config = dict(
    moe_every=2,
    lr=0.0017,
    beta2=0.999,
    epochs=10.0,
)
Rows from block 3 of a small image diffusion model, named by matrix and row number. Rows with one number within an expert belong to one neuron, the router's apart. Each number is 500 + 50 x the weight over its row's rms, rounded and kept within 0 to 999. All counts start at 0. Numbers have three digits each.
Before each expert's rows are labels from the 100 images, of 14976 (inputs lightly noised), where the router gives the expert most weight on average: "responds to" is what is common among them. Only what is clearly more common there than usual is listed. The data: photos with spoken descriptions (Open Images, Localized Narratives).
# router: router (model.blocks.3.mlp.router.weight, 4x384), inputs 192-287
# up: expert up (model.blocks.3.mlp.up, 4x192x384), inputs 192-287
# down: expert down (model.blocks.3.mlp.down, 4x384x192, transposed), outputs 192-287

# expert 3
responds to: text has "sky"
router.3:540507534467422420462492521536489450559546516444563589457442501487485444544422510409426492555441490703640446493573486529462505460565554471475497423484557487490481478529479492523486524546438502485513513512466474592492508541613569466483421414544415549534481437476488500483485503515519523544
up.0:451482482548590591495536507509511448510509559530505496545591441472494529440409445441515521531476605429359564502467436514562534519428466500563542536463481451426642514517487435602522612530519575439495513517453499439566504477487410539553434503537575450459512535535587583455523581460445574479
down.0:559576461541561484536491571566487506521549459549556500503449435524505447488511594520384512515486572564429488524488592517451568485481490488473501504500505476513534491518424362503506487494493503508473489537441464534471548494515456447529462523550478460570448488385449515530476618481502463502
up.1:522492514490552469508476561496429368542478524465356527520416439519492459473589495496442447506539509522573585541493564652515523521480528564548447583586497510547545531495452465522559519502425504506486482483548532481547427488509518445468569485447491484463458459480491523416533504488479623476
down.1:472476419491425474447363539460552547533606438555493491550501495511496508493503611491528505491488543495480411535505484507498522463463447509472503422444521465524421538496539427504551443613551414500504512530458487560463517514522494416577482549501474496517596459397423538485496520508456542536
up.2:459478529544477476492482607503534573494594474447474475498525468564489432474498449550410529458470519542532388495471629451445492526501529518539475575580526530502510546472542521468457537533478453390620475403581488502445479510546607470521487488511511504404611489454511456514508537551538484475
down.2:498474535583534538460461447410513514458448479534480436454546584502465446573501427434675505429496517475495469630370416483463535526561417529579569526407557455584462508563548465548518590454514513502449592517523480526466490571455537451527494509473536475484583519588585443576464546476517488515
up.3:532491506557393465501611472439537429517564460430571537406467435483555530526390478468498533357518506628679443522543432496492474498563465461522539446519509534466516547511556569480437442560458467512524503531465530517558399531449569544551508480521492545479557447439449485537504489419484481437
down.3:543543495537554524493432428515488436468563499470443521481504447492498565460443520502470507535501453432525547444469542466449404502448473514472493541452532572583471464457501512492424548486465581541519529424503449440488526469435439606475628515561515568458483562592522543526462437597522507516
up.4:519494506444504536471587405506408509524425575562359441579630513461448469467507503434514426491575578473442552502492605546509490507393573457502492598565455516500518535554483468455496462403532581486458480583511490446426555505526460550521553571565512531524459454491600449531491503586445521528
down.4:437494501450520526440496491620473526504538527506461524508466462494492483473514506578462465555418526434485538486392491511418485594498541570467480512364560522499502518477428442488479404483447478568516483442502504432465467481519554608416538548480464545486479581530515549479517461600470573525
up.5:431471501514493491489455474469489505549606528527493383467506509558397453501514508552556541488475617518413460424483438538572434521518528545489519448457426504540551569567587436548571516527530545469521464473515469544483475419564474512487520468463451479577556438474533436495502487388530534522
down.5:488527459471548547504434535508469464563466503553500458600547520506491523580613484517462464560503547541500500499566565434446542567526596520495486517519413475498615405508467501460532460492515540470572483531497528491489558512489513367447492531560494440458487574538562497561554543507452456446
up.6:499498519431420411427445432485522548509540431537482515519565540484547519562491453512420552555483553619527523490470611475494527417516551509566447444487509505575495380563486519476487473438525572539550553496526464428526443384425503488422529526492452470465541440581595502515529481540593475524
down.6:569527517495484457501502487537477546505457469477623582558499549500585496494484354491435539604490524577598525523554531511559464477517519497545546545535455480438525453460520594480541506438501535554402575460491586497529472423412415511534473460605495475513473479437483542455500551444565549570
up.7:478469498465396498514511522486459499399532522491540580575552547500490474548536505468464525618468566648505533540539598594500480471516523511504439429562458581509509474553507484455527500514476468587516503449523496552431438508371443483481472569545435490598479541485481459504558460480445418518
down.7:545497472500477522468530521472492519515531577469535452489511488574514584378472542519552487366558490528463524464492478468493499595527378437517581441448453472539511450532531469523498554531517482408501358638604511337573579535571475503577514442514465515444505521498532510501555476437456506432
up.8:456498508554450523534558473494464446546516417566555455504621599490492521590516478499454496455493475585482537599587454464531541540501570550524511488487482548485602488517491442507593501552508522527486530538467571508587514522491517552550507496485440475456525454577611542522488464482438531547
down.8:529405467386469555548401490455597423481515538503428439556497452465454454405423448566579485430487542508596474464476549498391398447467501454517557487542567504593422496487464508561441501500504443475533509440543509615514524529468436475501501595429435527436486539526463486500503445499438514487
up.9:498493504551512466430469496479544483435434606476429509556548545474451440511532458558576511544418558441481569531540520486456521473430391542474559545542454580572598457571495475462465522418534452497529528486504545512476549436369489558496543597471512526552485495481424514458515517368406566524
down.9:486500522524565525456490530543463458505469534435508504596481592475447557486559581537488594592409501410454609468443496484396479469450377598559550484544455537483570440495561473455542504494443530486456506447620504468521602412511501397493612551591487536501474473544473502490505539395485505466
up.10:474494514520564536481533501539518527563561581427562518524512481558517515528453381489505521467426608481317502492369454500540517459469441575462538502472518606494479466510535522513552516431496554490536570624506439490609486499463524536527432437422569486524489477533534558506488512479554534577
down.10:466521477574498469503500429516493508503570541412537505495506496586530491389445446476454491404459549493381519531422428515529544490457468562452426542392537547526560502428536500505530572440488477451391497568547489463536543531515490507483443497526550482559510448485543489482449472495474512525
up.11:478490503533470465467554499540497471422437547446514488587586569496498389536457437539548553499509558497525509509531467544480538431567473488555506475508427588463624385583526502468507534482551481532636527588500466503439539459443510515552523527431505508627566472437465560565523473494414479517
down.11:476523509479476487515482566485408464524430593470448462566538542503453525591491597555530555535472491409501471484492400544493463406505485458500476411556494525486549516502537506490501538604475466466622407588518516463464566556499455466387505510533496500435555541496533485498536399486446430416
up.12:513499504579543521410615576504500472401567473492509494490527537551546497402576424427546528500458534576542550496581527463446485504526475511518534456498438465531569468498460536470503542524509467427521636508448515516524512565460566481629499502535511568575565577467414476524472494541392474538
down.12:506466459526528482493479543535497530476472408520457414526556521493561489465528488515521465522526498415515540562501479539541519518507430563541515517494512456486531454495626478577495538455457629570523444591546439448525460548408428454488565481434500463642415536534446419515551497508479538490
up.13:550490506471519548508429496469488492570543433512479545446464441412478555541463580474462379552574482619567404498582524454559499513557617543473431436521591460545352546509453418521503519505486514452452533446507453504494471537475493508484486496484466479462452562529515376445431455588532538544
down.13:460452505477435540479537558430494432466461495464430395530553558561505530554453523492586615552488517411529560497426522498466496480450369473515492492578460546519567481550597564503493487543485446485550431516579547459486546503493470454476520554530473513468556424530477444522477392387413455386
up.14:551528529563550588520560478550516511477570548391458483562493448479414454458522409559525468512510504560517413474424476450458478554542473442533546541455539457492509468509546422434489518506520517476563448529516521429492586512496492448521523544608517406519481468484542559465566509462457513483
down.14:565641476518598450532491576456473443513461544512495504454529433453513401455500581505459507562453461452408545491536498491500468574422505520432481435441460525576433439515514391460434470500477564548512546483451455421449579441494414541494495454483534477490455551502418458531419491494471457486
up.15:534488516538569576582620579489605458530603500489536563561481431474475507527447581447439551437459575556549509453571576518458439533402515535473481425575381519449613537522513498434563468604480482485530491426539535530557461569459543537521479564629478559459515471449436407483507491464512430424
down.15:545474488465556518500487568474439493536418452432511465519409497553525489502572550507432462492515442511552505363473449559529545527490474516472484546443525508443486529426489444456439488542452515457534466623421506449515597504492489444473594545558552440520493499483409490498546549498570509475
up.16:569491519545553612515492409374498492491651534485450517536545478450473459525487543468530506551494577513421418537500502404488433385438514559502445406551397572546492509448496488540484486496483463484486535502459427475509481580379494433414439529589454464440492523486547417478426510539537507556
down.16:465484519503481474542516532409393493435512481584525415482536512549473514538513483521604489468569509436450494607453536442435423499462545497435431498555484564440540537488532529492484635495487482488462420525558429453471394543479565500420419461454503455510571569539519493512418485557466485444
up.17:435490503496402436471571498556439485489403475481494450462551541511498443436487399521524575482470585479483560502455482435452567436533417481628524551513557568444646365506503611465528545499494527513662444579490475470471568411509456476517508501509538512572598468488496528525567518510478544470
down.17:440540499471478453485539551516420548489502545519435476542571504550475505488511503617516489500442473395466478474389413548494481489416469518577493561451493497474564526490524512493500482542509511388624421514503538434509552480511471445412532553537560462406494603434590475453527488534441557390
up.18:542522487452393372340400438369405440436526411450515458452506519525524537520545504454456409527566482517567423551418474514545541507462503467563472446494507534515436500503489515478463547415457573470417482551506480477464515485483522500532514477482424509481536480551478520517469540506523479509
down.18:510505513502480508496482489453484410472574556559407560520554535564495557550428525547515474485522405454508519532519524540515399486448421562493511580506385574579512480480468609451478488528514516513536500550551455550527473556447560494481569473489600542564467538477477399505532479519441549453
up.19:493498518429452435443554524556439513583466577551475476474587524534492486578455450486516475428520520544528564467503553569532527401457559494422466459502564617496517517552501413456579462438546530558463566611513530500524494461432521587479453537511484528586572424588573514591484481550394477453
down.19:503518483471487516463524501540460522520544504507535523512465530457580496557474469545519517467486537538537454491575526522443525611482572448467463533468542423504478434498526513471436519494395503580485479472555503473525502462464527626458538447511463525408527529561527581554466487538445523540
up.20:418450497425409445400364437389428379465401445404405409408409497442413446477484476492487505488504542529418543553428466564462537532486502445455466459422486514498440484531470371460493520464525562457482535601494474477523534461474429412554533481609460443568469491480524473469529541510441550484
down.20:353318503452500563455519450506516504458564460433496461507414422443551545515491479478554475468509412489521406459516466572508493435595560458483423441512573451454467476462544519510439509541592474541597578521437471518507543542543432540535531532481415508480452493544420590491498452558494421480
up.21:443480546624597606555606576586590541513601502513561462560618516489504536468490571491525548542449492548501452557476516479529509537504495545546508493506519502511531479418506461442482530510563532474625475532533492482520506544524533485523557529530468466528536488483532452470516553567535510443
down.21:495525455497490431434411431481447530479415349431524412456492408477541474458543483419562478423453460464482453509464444442466539367523542449547439413503532467457458449477557486580444492493544483505460558497480511502510468450511413408552491501469470478549457520517465549482553509480489422538

# expert 0
responds to: text has "dark"
router.0:535537520471512523334445488500458453461471546552500508558521534510475580493543450528531478492519446532413594495429567447531541519491515562487490561501475489503510540479452497499491507455560526476443566546555555380500512480424515588545565554506535500430567528549510522474584509501468528551
up.0:511539532582500423477456451542542588567509573494558401505482508513438480485467432468439512488486563491444579540434485356489518499436561553558514514496443496486587449427474584409526482483516482530504440536583507440491537465436530511507472540515499438460528511485570502488492498469469450542
down.0:510514498438417496527573460438473509493585496552454460578529528487573558527442485610559431474548513420552519484490507528532485439417407485499509537592386515605469578567431460527522528512503425474499406485537544474481529492496509507493499495468525435447429488522543512440489450503443508445
up.1:547480532454490502446460521471546432483473522418560524492491536519463471602507502501551460448537527642443485545485570465466497483496496527485479450529545537494556528520510471450475458456592527400476567602555566460470437545507540503574511461568484521530510437470546470545461478456494576465
down.1:503453526539499619535556452510508535552567551445464433519492523511435532461476526456494517498436430569403451543496484607490473472484442513542548604382570470466462566537563542598507595428468442511551484569481519582470569566486483489455479517562491524538507460569513505389467409546505535560
up.2:548523517501557533498527471487461577477505561478519446564503464559477553468469479410505469464514565560446478498519561473532580531493549459501564544517453401454496595516548542474496518446546529530543522557525530425501475585473551458522433460570513452437547393461583486482552575490532476517
down.2:445522496493445493558469439518395504541475556544434474521531575467472430474492538622420484602518598390410520547494543561400527595438494486503461577461498506575559525519461510512473464460411478496513428530568464450378533455513447510459532519488481488561417486564567557487510517544528572515
up.3:500504528508500467568506451428571518453580453547483527557570519510488477531463448382387549507544546498544419566525568519525465507532561521537461555436524436471467502491461569497492498552568486474561576441545460501446451513377503455461456520538460543504635464466483493437479537530624494566
down.3:496505504488444431507552447491511557464387505494440486521555499596500468506470467455511563524493548521497491552400487555501566483491576539526483578442447532499573494515545527514531529447516592493418487520529465552496460520443476450467490518596483487520565451473517502518485551449585556558
up.4:484493502516425482533568499551505510474454476525489470414523552505493540445526457426472497599495616554546524462489485619546543560485525521518468568460487486508523548439490502475509458564509477551515534540457481530551506453497477501505518501636447535496537524557486492537529511579447472501
down.4:504515531491515568626498465616489492578532530471501538520431511508495568477428440520499475460483587521401437471526539441521476481503514483560492505451560537451561480608555523486560601510502508524541573428449621525561499503500521489459430453511573521557463485595539475452522455525509490504
up.5:498504527566508558504562514548526532469450593487469454467557525459480536440490520605570594565463502450519466524503490519436500508438440494499419506493552553527490506459480577499472418552533572579558490564574472400458512446535529464512564540563427568561634559461518465514536554619463558560
down.5:543416484433537465559429460450559534509543472461483583493521479434549467519456460459419478502474484539523381450464498579592519509504522488435487454536508448544541527426518543531517480574487510475544554507397437612483517607461520531501403505435497474441517506443517440540479524446397557501
up.6:536518515475479513524521484474389526579460588573511421550580537570414482487429509504492519517522588517505540534469570578541584516456489524536542554536468500554547496558482552438507541543581598468529471571502500470353581497494422523501485478619496414527492471500558462512472473577507551454
down.6:533504501481436545538475456526524465443624429497495543486518512437519484482534502528527506466524479463524582476450510428410516541576466557547413497457492571521454444524560500491452455540473487581552530518499537502578487530543539553528511531449568577524511577538503477506507521567423503484
up.7:492494534545507547561442614534571462516474538463501501491522557503537521525538490518520466569496518639487530523465520473584513462549579553577522480479459565520507503513477423529518538535611573496516518536458561529547453522543502430589543457500466465604532496570537441537515540423516596511
down.7:528514544490570555593484487547518504578488461425473450542386608462475508461543474465437477488488458492445558474560548530531537539555491533510547554418519455475461537474503446507454525475438485545535467590516401495426489630446541593454596480534626565482483474507517393452564517575507543490
up.8:470481515485507535513480386369405471493433476532423445438455511510465467463463526455449417474576553483479485483553547523503523515433602440533487528542413505524526525545485462477509494503480584455456511601534547496458534485497412457562523503578495455546458417466532431472491565538505504452
down.8:453492522472525567578461422575475462523507466496483482511446502476562516531592511489510518494480517518531531499451552498385510542585571574503448513429615531493487538473485478523515439491458398645560520495493489505519453583519611635511578477471570608492486561521515506539550483570549538559
up.10:563494509542491457488511442440526435522550519376541525535526430478469523481472456555563497486497540469583498453596459542531468503454457529500464543501556461503499561478482529559479495480436462513470434480456456398546406447533527462524511501491567435552512471450454430430577521438433591423
down.10:575460456584552541473470486507469516483481456567542500537474523516499460497565566475506434517502519514448539450594516590499533495473474425471438556572571535515439508529483540529480532476453455526470535451494420490534551504425482548589491488571492490451445456456478478553569477531454464471
up.11:515504503507457446601479462477459461549475467556549424445568546499549481438504538537476511546549627547605545562593575498481477484524474506524456520539474511601525460507474510443544470480475552552555438517517420571512459368532491455524521490480472427599509482505496495515506518560470531455
down.11:541557600477466519533561522524492524515556507563485528568509495554521537558520458491504504499507548556481402461495559566504527513485513462519474514507519489475523575555511474583495561516478432471543404458514572522507484480418503471420498553532538499481501513569473578535554495535425522494
up.12:465506511504420433527493466534454554565446511504478538386517472450493484488415494548507522486510589544538477459388487546524531469539577486471539517460540539531448529488495551500400467451523431546489440585444498526459465407451463554457536562461444490508496583482542522531535451574485475525
down.12:517503480461525509526520518496433490479518583471445460527481481517385460464524502493437518577522590488381474546543472458462566522471449518515435479513467519388447560530504534511493459484452453468580538493502539464500524524508529447588458511404543530521480452558502449376469496502538545422
up.13:497496500503484525544493489442484450488470572523536402577574514483514505482505476468521452471538646480609481562505503582521446495518584520608444552400492482528500500515482496469570494539516557545485511539487464529571510525489457491510514544480474528502502525514564477556462496528440570566
down.13:558598575458528494550503493492470595554502508533521512460517479540484447470391482510505495496521479440496466482473508411493524549440561454470450593467532427533521484571475524474565482595588497454439469417500535440456479426465547511451435409457452556477563514491596571447416474582591459509
up.14:517529508554473504512586439464472351446631553530480469523489524474532517475472476391428492524473554448487421561614495491524483543468524592431440409517512542540472423544499481506479513471479500455587605524467468488569479594402498497453454494484459534539523494479494521600462425547533466528
down.14:507559507496430440448509477436445505443474525587435456501579614546475561487552444528530592504434505428486514485519452521465506543483501454513507578472428485452525463461552439397554460511543483389475446458574485500492547482500466490523440556583498519500492417506499456522452471434550480487
up.15:557520504454424470459474438472456487470461477466517352511481616540533503427532483531442497520554492484651549542554459454513532550494522526533437486540488496499487545486499458444494460456468560439475454613576546565473454508473451390490486447536486527545565453491523472490472568511551517432
down.15:489527512525561491529521572539494531625548446521522459428526510524569471515635503460452555495572535489442547482593527510556544495562566557545474512537453552522557558528529506576593492594494477529509473500409475418555533434502507466565496515507464483492508495415514542483450475437578462518
up.16:507521507594404484492546447462552473487463544544539365511626468477431518488448514438546446450490554492488511541453424408513555440542500502556477391448465427508487425486530558490475403519569527475541479480553552479520534496452482528583498563441438497547523524577492573552481470435483460538
down.16:501482517486368541539511546467503541516477494465503486544561493513452502468483559447445531521512581537472485575484509502500513451473493453352441416539502442433530601500481501536501503545438428450503419515564526563469525570515573420465438486502482439502557459495485452466504482466443529462
up.17:450459496465419452446500576528598549560522499417557511392504481459514430452449518505554560552479533587505485466431552456502534513563431509585526481514517651548532464429505532503525473600494531487537500535508521525524524508551557361493451517438409502497560579448488480462459537534534449480
down.17:553512543580574584627363474609537550496560565533420478503530451492496401568488423533463422583530482454481530567468504526469432509447577503433515548518487434511432565532423499488493508342468419561544487488525452562481607453492538543478522567417530496447379512594478497542525550583501531458
up.18:520487514495507517540474589528483474486520560520461405439565585491582483474541542476527472461446601588569501495512556526574507476481478505450515419518455501554545547534450492479502502468489549474502490583507485462519541555558546456498521529443487552556590543495498474534502505565454535451
down.18:423546595573592514674451516466467516495527471582488461455501559533507530602583533500436570546564579449438526505568495534473489545481540547502477533421494457479525523485503508480579491569456478558473537449491541462521462395483468521415516460631476517540542521484503474566461477449499472547
up.19:509524518529526497510537539476441469464530456528505439533551576534589482464555434449456427585488555564466467445630596486532486467528447579541491498530540514575524445490487479464502485415496502441579554462534462511482445443419461542540504494503474501578507488441445462534503496537391545517
down.19:520484494542539535495503543492472475479454589446462569515479591439474566505574545529440558558496556496494610502580482576489564570563403472501543463498529507467479484531481488497442522443570554541475575437553568510568517468595505533563556562544538507473530553597459451480574510445511509436
up.20:506498512460395423489432533496429435451472450573514553505568624470498497636513529544580524536449527607552493463612600539496514439500531553502448392462501505583463429470446540566504393522482492500516558486543461487484428380453469519499496498534459516522595482560432585493618418414449477501
down.20:543482461518469558487443459484434435453466498468510541546441565543525544548463497392511542581491631597504465487570544468504494540500418422522572512515545484501333419499486552469507556536557488498551531479489574532489607481445457420630520500629491488426514399472424552489573540448464536469
up.21:479511512617514437578539400461610540553566549524495369471570577550444417522474522546512541421498554464533536542465518412506458563414438558428554519466453427600490509524484573435473515493583517512521419475590475473503513434432521542449552525596514432486520508468469474564488436528518503477
down.21:521521525500505528555529527569498399498498490463470598540471457438521469589467515483474488567479585605515432483550567537538460456616504492530472474606505602489494471520460416541460460431420486548500466506414467561435540598536515475533497522434450560548513465558405494512509482496411545486
up.22:492507500558494544593413403460640456458542422435541417503474517416551492488532467501443418559523565512534440520562490488584457489601485529555452492527563435522454403526421551566506446507552571421535515480455421474482534478578452458529530562517476467481480535568434513484488500477589499498
down.22:547489433446528412468498467538422549480436548489476596552336502514426401547588524466410474587552479506467524459646467635458517593465446476504484579428480464510503506521485404474473476422463530500446402497473477430381577432418432528529477526587478498541447457454492481491512532582574464465

# expert 1
responds to: text has "grass"; text has "plants"
router.1:506536532573488503664594539548529471523503487498493499443583428537505522467464529569561531405530418555565552529481432563466533556484465543524517468521517515464577511509573412489535457524568472489458444510462490504540421464505408521528474491480526504533545519556489584525428462482440523429
up.0:470486508570463545463538460362552497461629544592591469411517509472493494454518516467494511418501543488482495525431495362503504498462566585542479437486394461510491496417466557455493462519586463469512523484592498433590517527398501585493461547493466502541564518513458560592510482491462425571
down.0:514521566480478467514448448501484554464458495501526504493530411616470485501539525471446525488488631463515531545438605429413519499430569494435488532467504474473542484460507496517457508518539448526454461514560508482453530474442456531429472516649534509556555461475487528521484514486406451549
up.1:489491509544443478556418416459518403477465489578427491544545542455495453552513494485558457555529588559662497505503494513586425535556548546527444527439479528581500407525495503549456483597534454493455528466417562554453490463480439500529531463444397542610487529506442487463494477547446460596
down.1:566510568485516494515531490442508539468526694472536493581535516450390489470435476519550559533444538417536413489453465589498570490521439563436556525562488511432436493511484562480503520422601516465596545538576373459394490559436497462515450532523495455494484502503546571523512516483502487514
up.2:501500536599499499539559601529503511479478541439485492464535466487569586544472466507553647499543544584570543522479512531458543630547498548515548509576389574507553498477527526422489464579515508508605477614477490522538458504496527529567505470469522450582505535504439529588521535487479469444
down.2:534497496476433538454464416449535444483499491492437407461404448578539539515437420419516370457447477457496475413441524561476368459474481471571423532479585500473519462518555480607496532451509412521541501572503502451491515507508471528474523474567451477469523489579485494456517447505467469520
up.4:495486516493493467423540522479439561530581479472427513484558504508479497490532575520517477553492546546484486449506548487528504608519519508501524451577528459492475474507518502516459497463524508513551531557519420421542472505482465432604462497561475420504529438491506540552487549542516494548
down.4:520523449481495500534456535517464453481549447515443537513479485477458457460519520525471495513533501431537512494514478486581440548471514565521554434495460509584469465514454435555450505466504492472491446458516477473349622509459502555456504586427480478479402522412410437460526467489367603439
up.5:508535515497501557545465409530462489500457552546407436506513463517567465490525535517424411619493565547405518562465596401464491438578526472557567513558478519506587441482400596434481494509481596614526545575514531455496527545494424408480478558581514479461497585491548491478454573587518530519
down.5:499511508443499514521461480617468584464543503545526488586497478503479515533527512550441497548563496465409457548458527506452506548483486532502531569373531567528463463497519475499430516427469527526533504564483543473448484549429525554479520627415491540524464588588575471444547549614510515516
up.7:490489516469467497533420523421543555562515443482472441435479435514452486536487528466457494380555553592527523651463518433556496525512533470484489436461462429503355483534486555426469440542524511567482496499590537519534422470436462468440569500515504431465481439527513444518552581463582500497
down.7:487510533506536469538463489529536475493572446527477567485511440413456534440456490575395446593509537462513538527589559430480459466475365488566499532471550509510447433498483446482573522521465568525497581517462427453487483433482468479499473481460460515535437528529484499504548498585471476517
up.8:534522523420473463454399502532453512514459517590488517519515609519502461571573462491570416502513540613489559431551608523494500421541643453480512478493451481590421481498456454522577459532565607564442492588574517476495496498447471538454509507500475501559524460537506516490587505460474479566
down.8:520515547544496540513546452524435562497509529483463570598530544417493503534519467478456504581482496499522516465474565541496492598502541470500542552578423448466447488492408499484449483381437511569499429538546494450499466501418540553537578564505527503484497540523607519478542599581479498529
up.9:488512510498450477402467485480410507460425473460499502441429486485477471506483403510469514499476597490504470445470538430479505463556534530531512444486447598453469545472472571480504539482522546583537541617527452487417483469483537482520487463510425531494534551511500580544480456499496523598
down.9:531542508531481516537551523534528571493453490531477431527615472475522470525511445563602562454452639466526504489490478501603451471528491385467488543511402474468574502468541564497504523466464523539589395530421555494484452444497516444499491528468521469480546548460517530532501477495538439451
up.11:495490510528563583555492508472500474466552591533398379514479495463481479447531526521472517539489552484667395530625539431519448585510557436526503465452553529508428538505585446468480536490448503477546503436489492491518429519438468432440524533474466507488541530517483561526470587490572555507
down.11:563621536571472544562483453488490489519524554542540418492517468514485485509484553474467485435478542431421518550585483495514498470515511438493476554487560528456550511559528491559493519481483497559510460484508562503508551471588442533485468493468495557422521532590537580542469432505551410469
up.12:563533515609520502498507546529515420511539585519446478474510469489526469473487503556574497642537498485548462481540463486540472514506545551520437513496482514524466541419468433485440546550505471502547478492484458378522396444506501429488491467473501512564545488459473458451455571537484605521
down.12:530473535499540571522530507473570488504523493521508472435556537473538471484513543458518466430540544535530558569601502490582486395524435460505527561542489558497452484495487592500553512486530529494470560503475573393515585575494561557576499563476531578355462473566477486469504390480575348513
up.13:523502496529527496469496505515512433536476596566518473493542418550539472442439541607494547463548533428522466549565510483505487535533449471426484565481503477517463535489468512481543453603503580529485460519582471340546434528551492508527543446444498503564524512435479488438493565423559560468
down.13:582458520557474570574473400457548478527557497557522450485512491519480523442478509489464520473474534465459532579560581533501481461503468449521511549539534541504405461515517609604524584456478491527430497509547457554545570573502580492576485530471444548484419566598561499477506459571499440478
up.14:531498501414397391323441414400376374446506395527543413461502540526501486531459553527471505474531494458592419597545486489513462464500411473507454465492520511511471489450512472458512466506466494517454559574568529439475502454453513546504578466517486427509646445523455514445526478511513532454
down.14:541547534437482453542531528520460543478585506486500533544460597541398523505606502480338527479502341582452537473556541507531478583519542550519602552490449537471627522421507472453547475409471475534546504546475417488539573607514534514466573508503498447507532510426559484498499458588442568509
up.15:582542530516413466468395563502463430468412524548539451474520605477488485487513464555437511524499526526548513504476532440550530437539618519530549462504445489506493465415436536464526541568623548573454542514557521460516474528440475431465498494528415524505597502516472523593503488515523538529
down.15:540600556541525499613494441538461555538512455533583551530496515423553507502589526422426563494543523624461545435516542523441560567587519490515571572522496534466509520496521469507518506526478456573526484566391566550539538554514485518462522511546546504473510505546564522488509571504520422560
up.16:502500504509452476433500480536514464542571567515502444505581492481514504527494535511554549557459838545389504560499524531545517530530526539541459412509503514552512410480521437490540480479530522447530487534504473340484532448455479499508509546417458462559520577512493529517510503490444473499
down.16:498509562514606561568490591442539515507501438562468521472542425478409489551493555513547535553430607494581469523563461448525445509449416478527567491484587454479516517527432493509448512557463509447476552400438503611454439525480499489549489471482508538450515518512492504463434468498443504482
up.17:485483506557472514450490495488495416474553562566489356502570450460533473450435485568538548523525635481561453496543516458530446454493506561530441407505409594560525412509509507485471585554530487504547478611513546435565523400449541441436492537559418467550592473522499528473532474480431520508
down.17:429495531520515575619492431498510544509507532404482437453348519469462489433470423456421454500525535470453462399494527472475432520520442487490599608481552511538397479533543520515444492385391494602518440527538381505457599543407470519505547587453532442476383509532483429547563481545521483462
up.18:468493507552530501563533521509461475491515502452520456498529572484529538514594519441508461567525570584556557531531497506506555524534571548551546450590483553506564476533537512506453519465511588472547520517452482509561526495570501441587575470416496472506437531546517470521448516557466510545
down.18:506442544433372528476417449525534487428462510447419375491507538575481455518485434486558437468478557475524470456469537569497504457484536516533426574497515515531505539518555556573494517494551413452514556563568509468482505552429516475503489503526463495524542457505468496452522456426464478527
up.19:504496504481488463437544600526451381462475404479530366502492622538492494617466458460564502575434697545606460436576459571475483426447493516538449525623531587453602594498559515532524407505463483484503479426501448458466467496504536522518475493569436523486593476516487487537522528421500452369
down.19:493520486488453470493455491444508569460545685527470565566428534536497405460483471412434480520524497511636529469454526494506573527518525568481491513443496388443363521503450387507519507498541522502529531522522419550431530508464477572545437531538454442493410447452548498487441457560508597546
up.20:519513507430378410310425416379370431394538395503483403457494497504537523541504532431545485486503533548542459535479518529544462498474507483585502460486533592489469525464473541464493508435462563473491583629519518477438477511499525500564546476454389496493553448525507513526535556535468504487
down.20:533554531571519504476466409481499444554567603543475526533527496520410445501450554613470486579544389405470517539521486492539429512498455527453608588464439541626589506506425510491459491440495493560506447565501499524472546538551434486462625493466535505512476493497439494504495520535453553468
up.21:511499511488479474418574566506491530497487410473525500375485450521488532499555491469479536471446561544483463426534538475503575532560527471540530499474500501411538577495476550518514502540516480511530472466494475444538485529532513479575404451506508544428637527451513464550546479480457430493
down.21:492495451485429487504518452472515525493424541571499564598568530469552508515463472475493432570530537396540520490536465522635476524504389555490554518495463495579595464473559389552550540519479565524495385550512390457469493509459509474486514444530448537574513512467472548626526426532527524550
up.22:470491527514514537479548604545483543434476515478537407546557515553516530524482480516569573448490601533479547436464530510519547578452498565518464580526454530524514460455574586344499404461587500504576498583588529472512480421430513476575597571521511408531496464525447539587601514452477437440
down.22:543507509411512551478448535446563474622561508475472471501450461469602485524433458469475445478544511499572408463602502502554441452542570513488497510496594493518381557493476470543502539585508420536522578538477495533446474562502476554546512506449462460400512424549518529463477441546525509554
up.23:496494511553448454468502436433436494466461513478476390480561626524493432499510424537570533493536543572450553550415491511453448453444530536563457460554344581554531457485483569451510414458443466499479475451507405487456487439490506410466514516518473458518563461391511507576505414453481472482
down.23:534510518461482579489490496484516478598630592504488546494395442534546454527448562432416450550544575617471469402456555528552504556538438600438457490539501456465356542503473510515455479463485412549551469547494537530533605496530460512484456571519493470442429514505505420525468502511501536525
up.24:490513492542522507536481430461533409452469497546455397470495442446545441457556521499459481496500563485459497508573535470474465471491530504490400571520478499510529476494425601497451487497513490537494593442470528517596486447466484565567533548464524447480500505419456538476447495512446517517
down.24:486502529475494473528478470504432545480473536523451481534457581470503517565526520484422539607568555410484511475467616541479466609460521574512505578440448547523472505530453490473468482399505477547511442482597455485428532386479505519429597565504466445489442542487563491481518510584588530458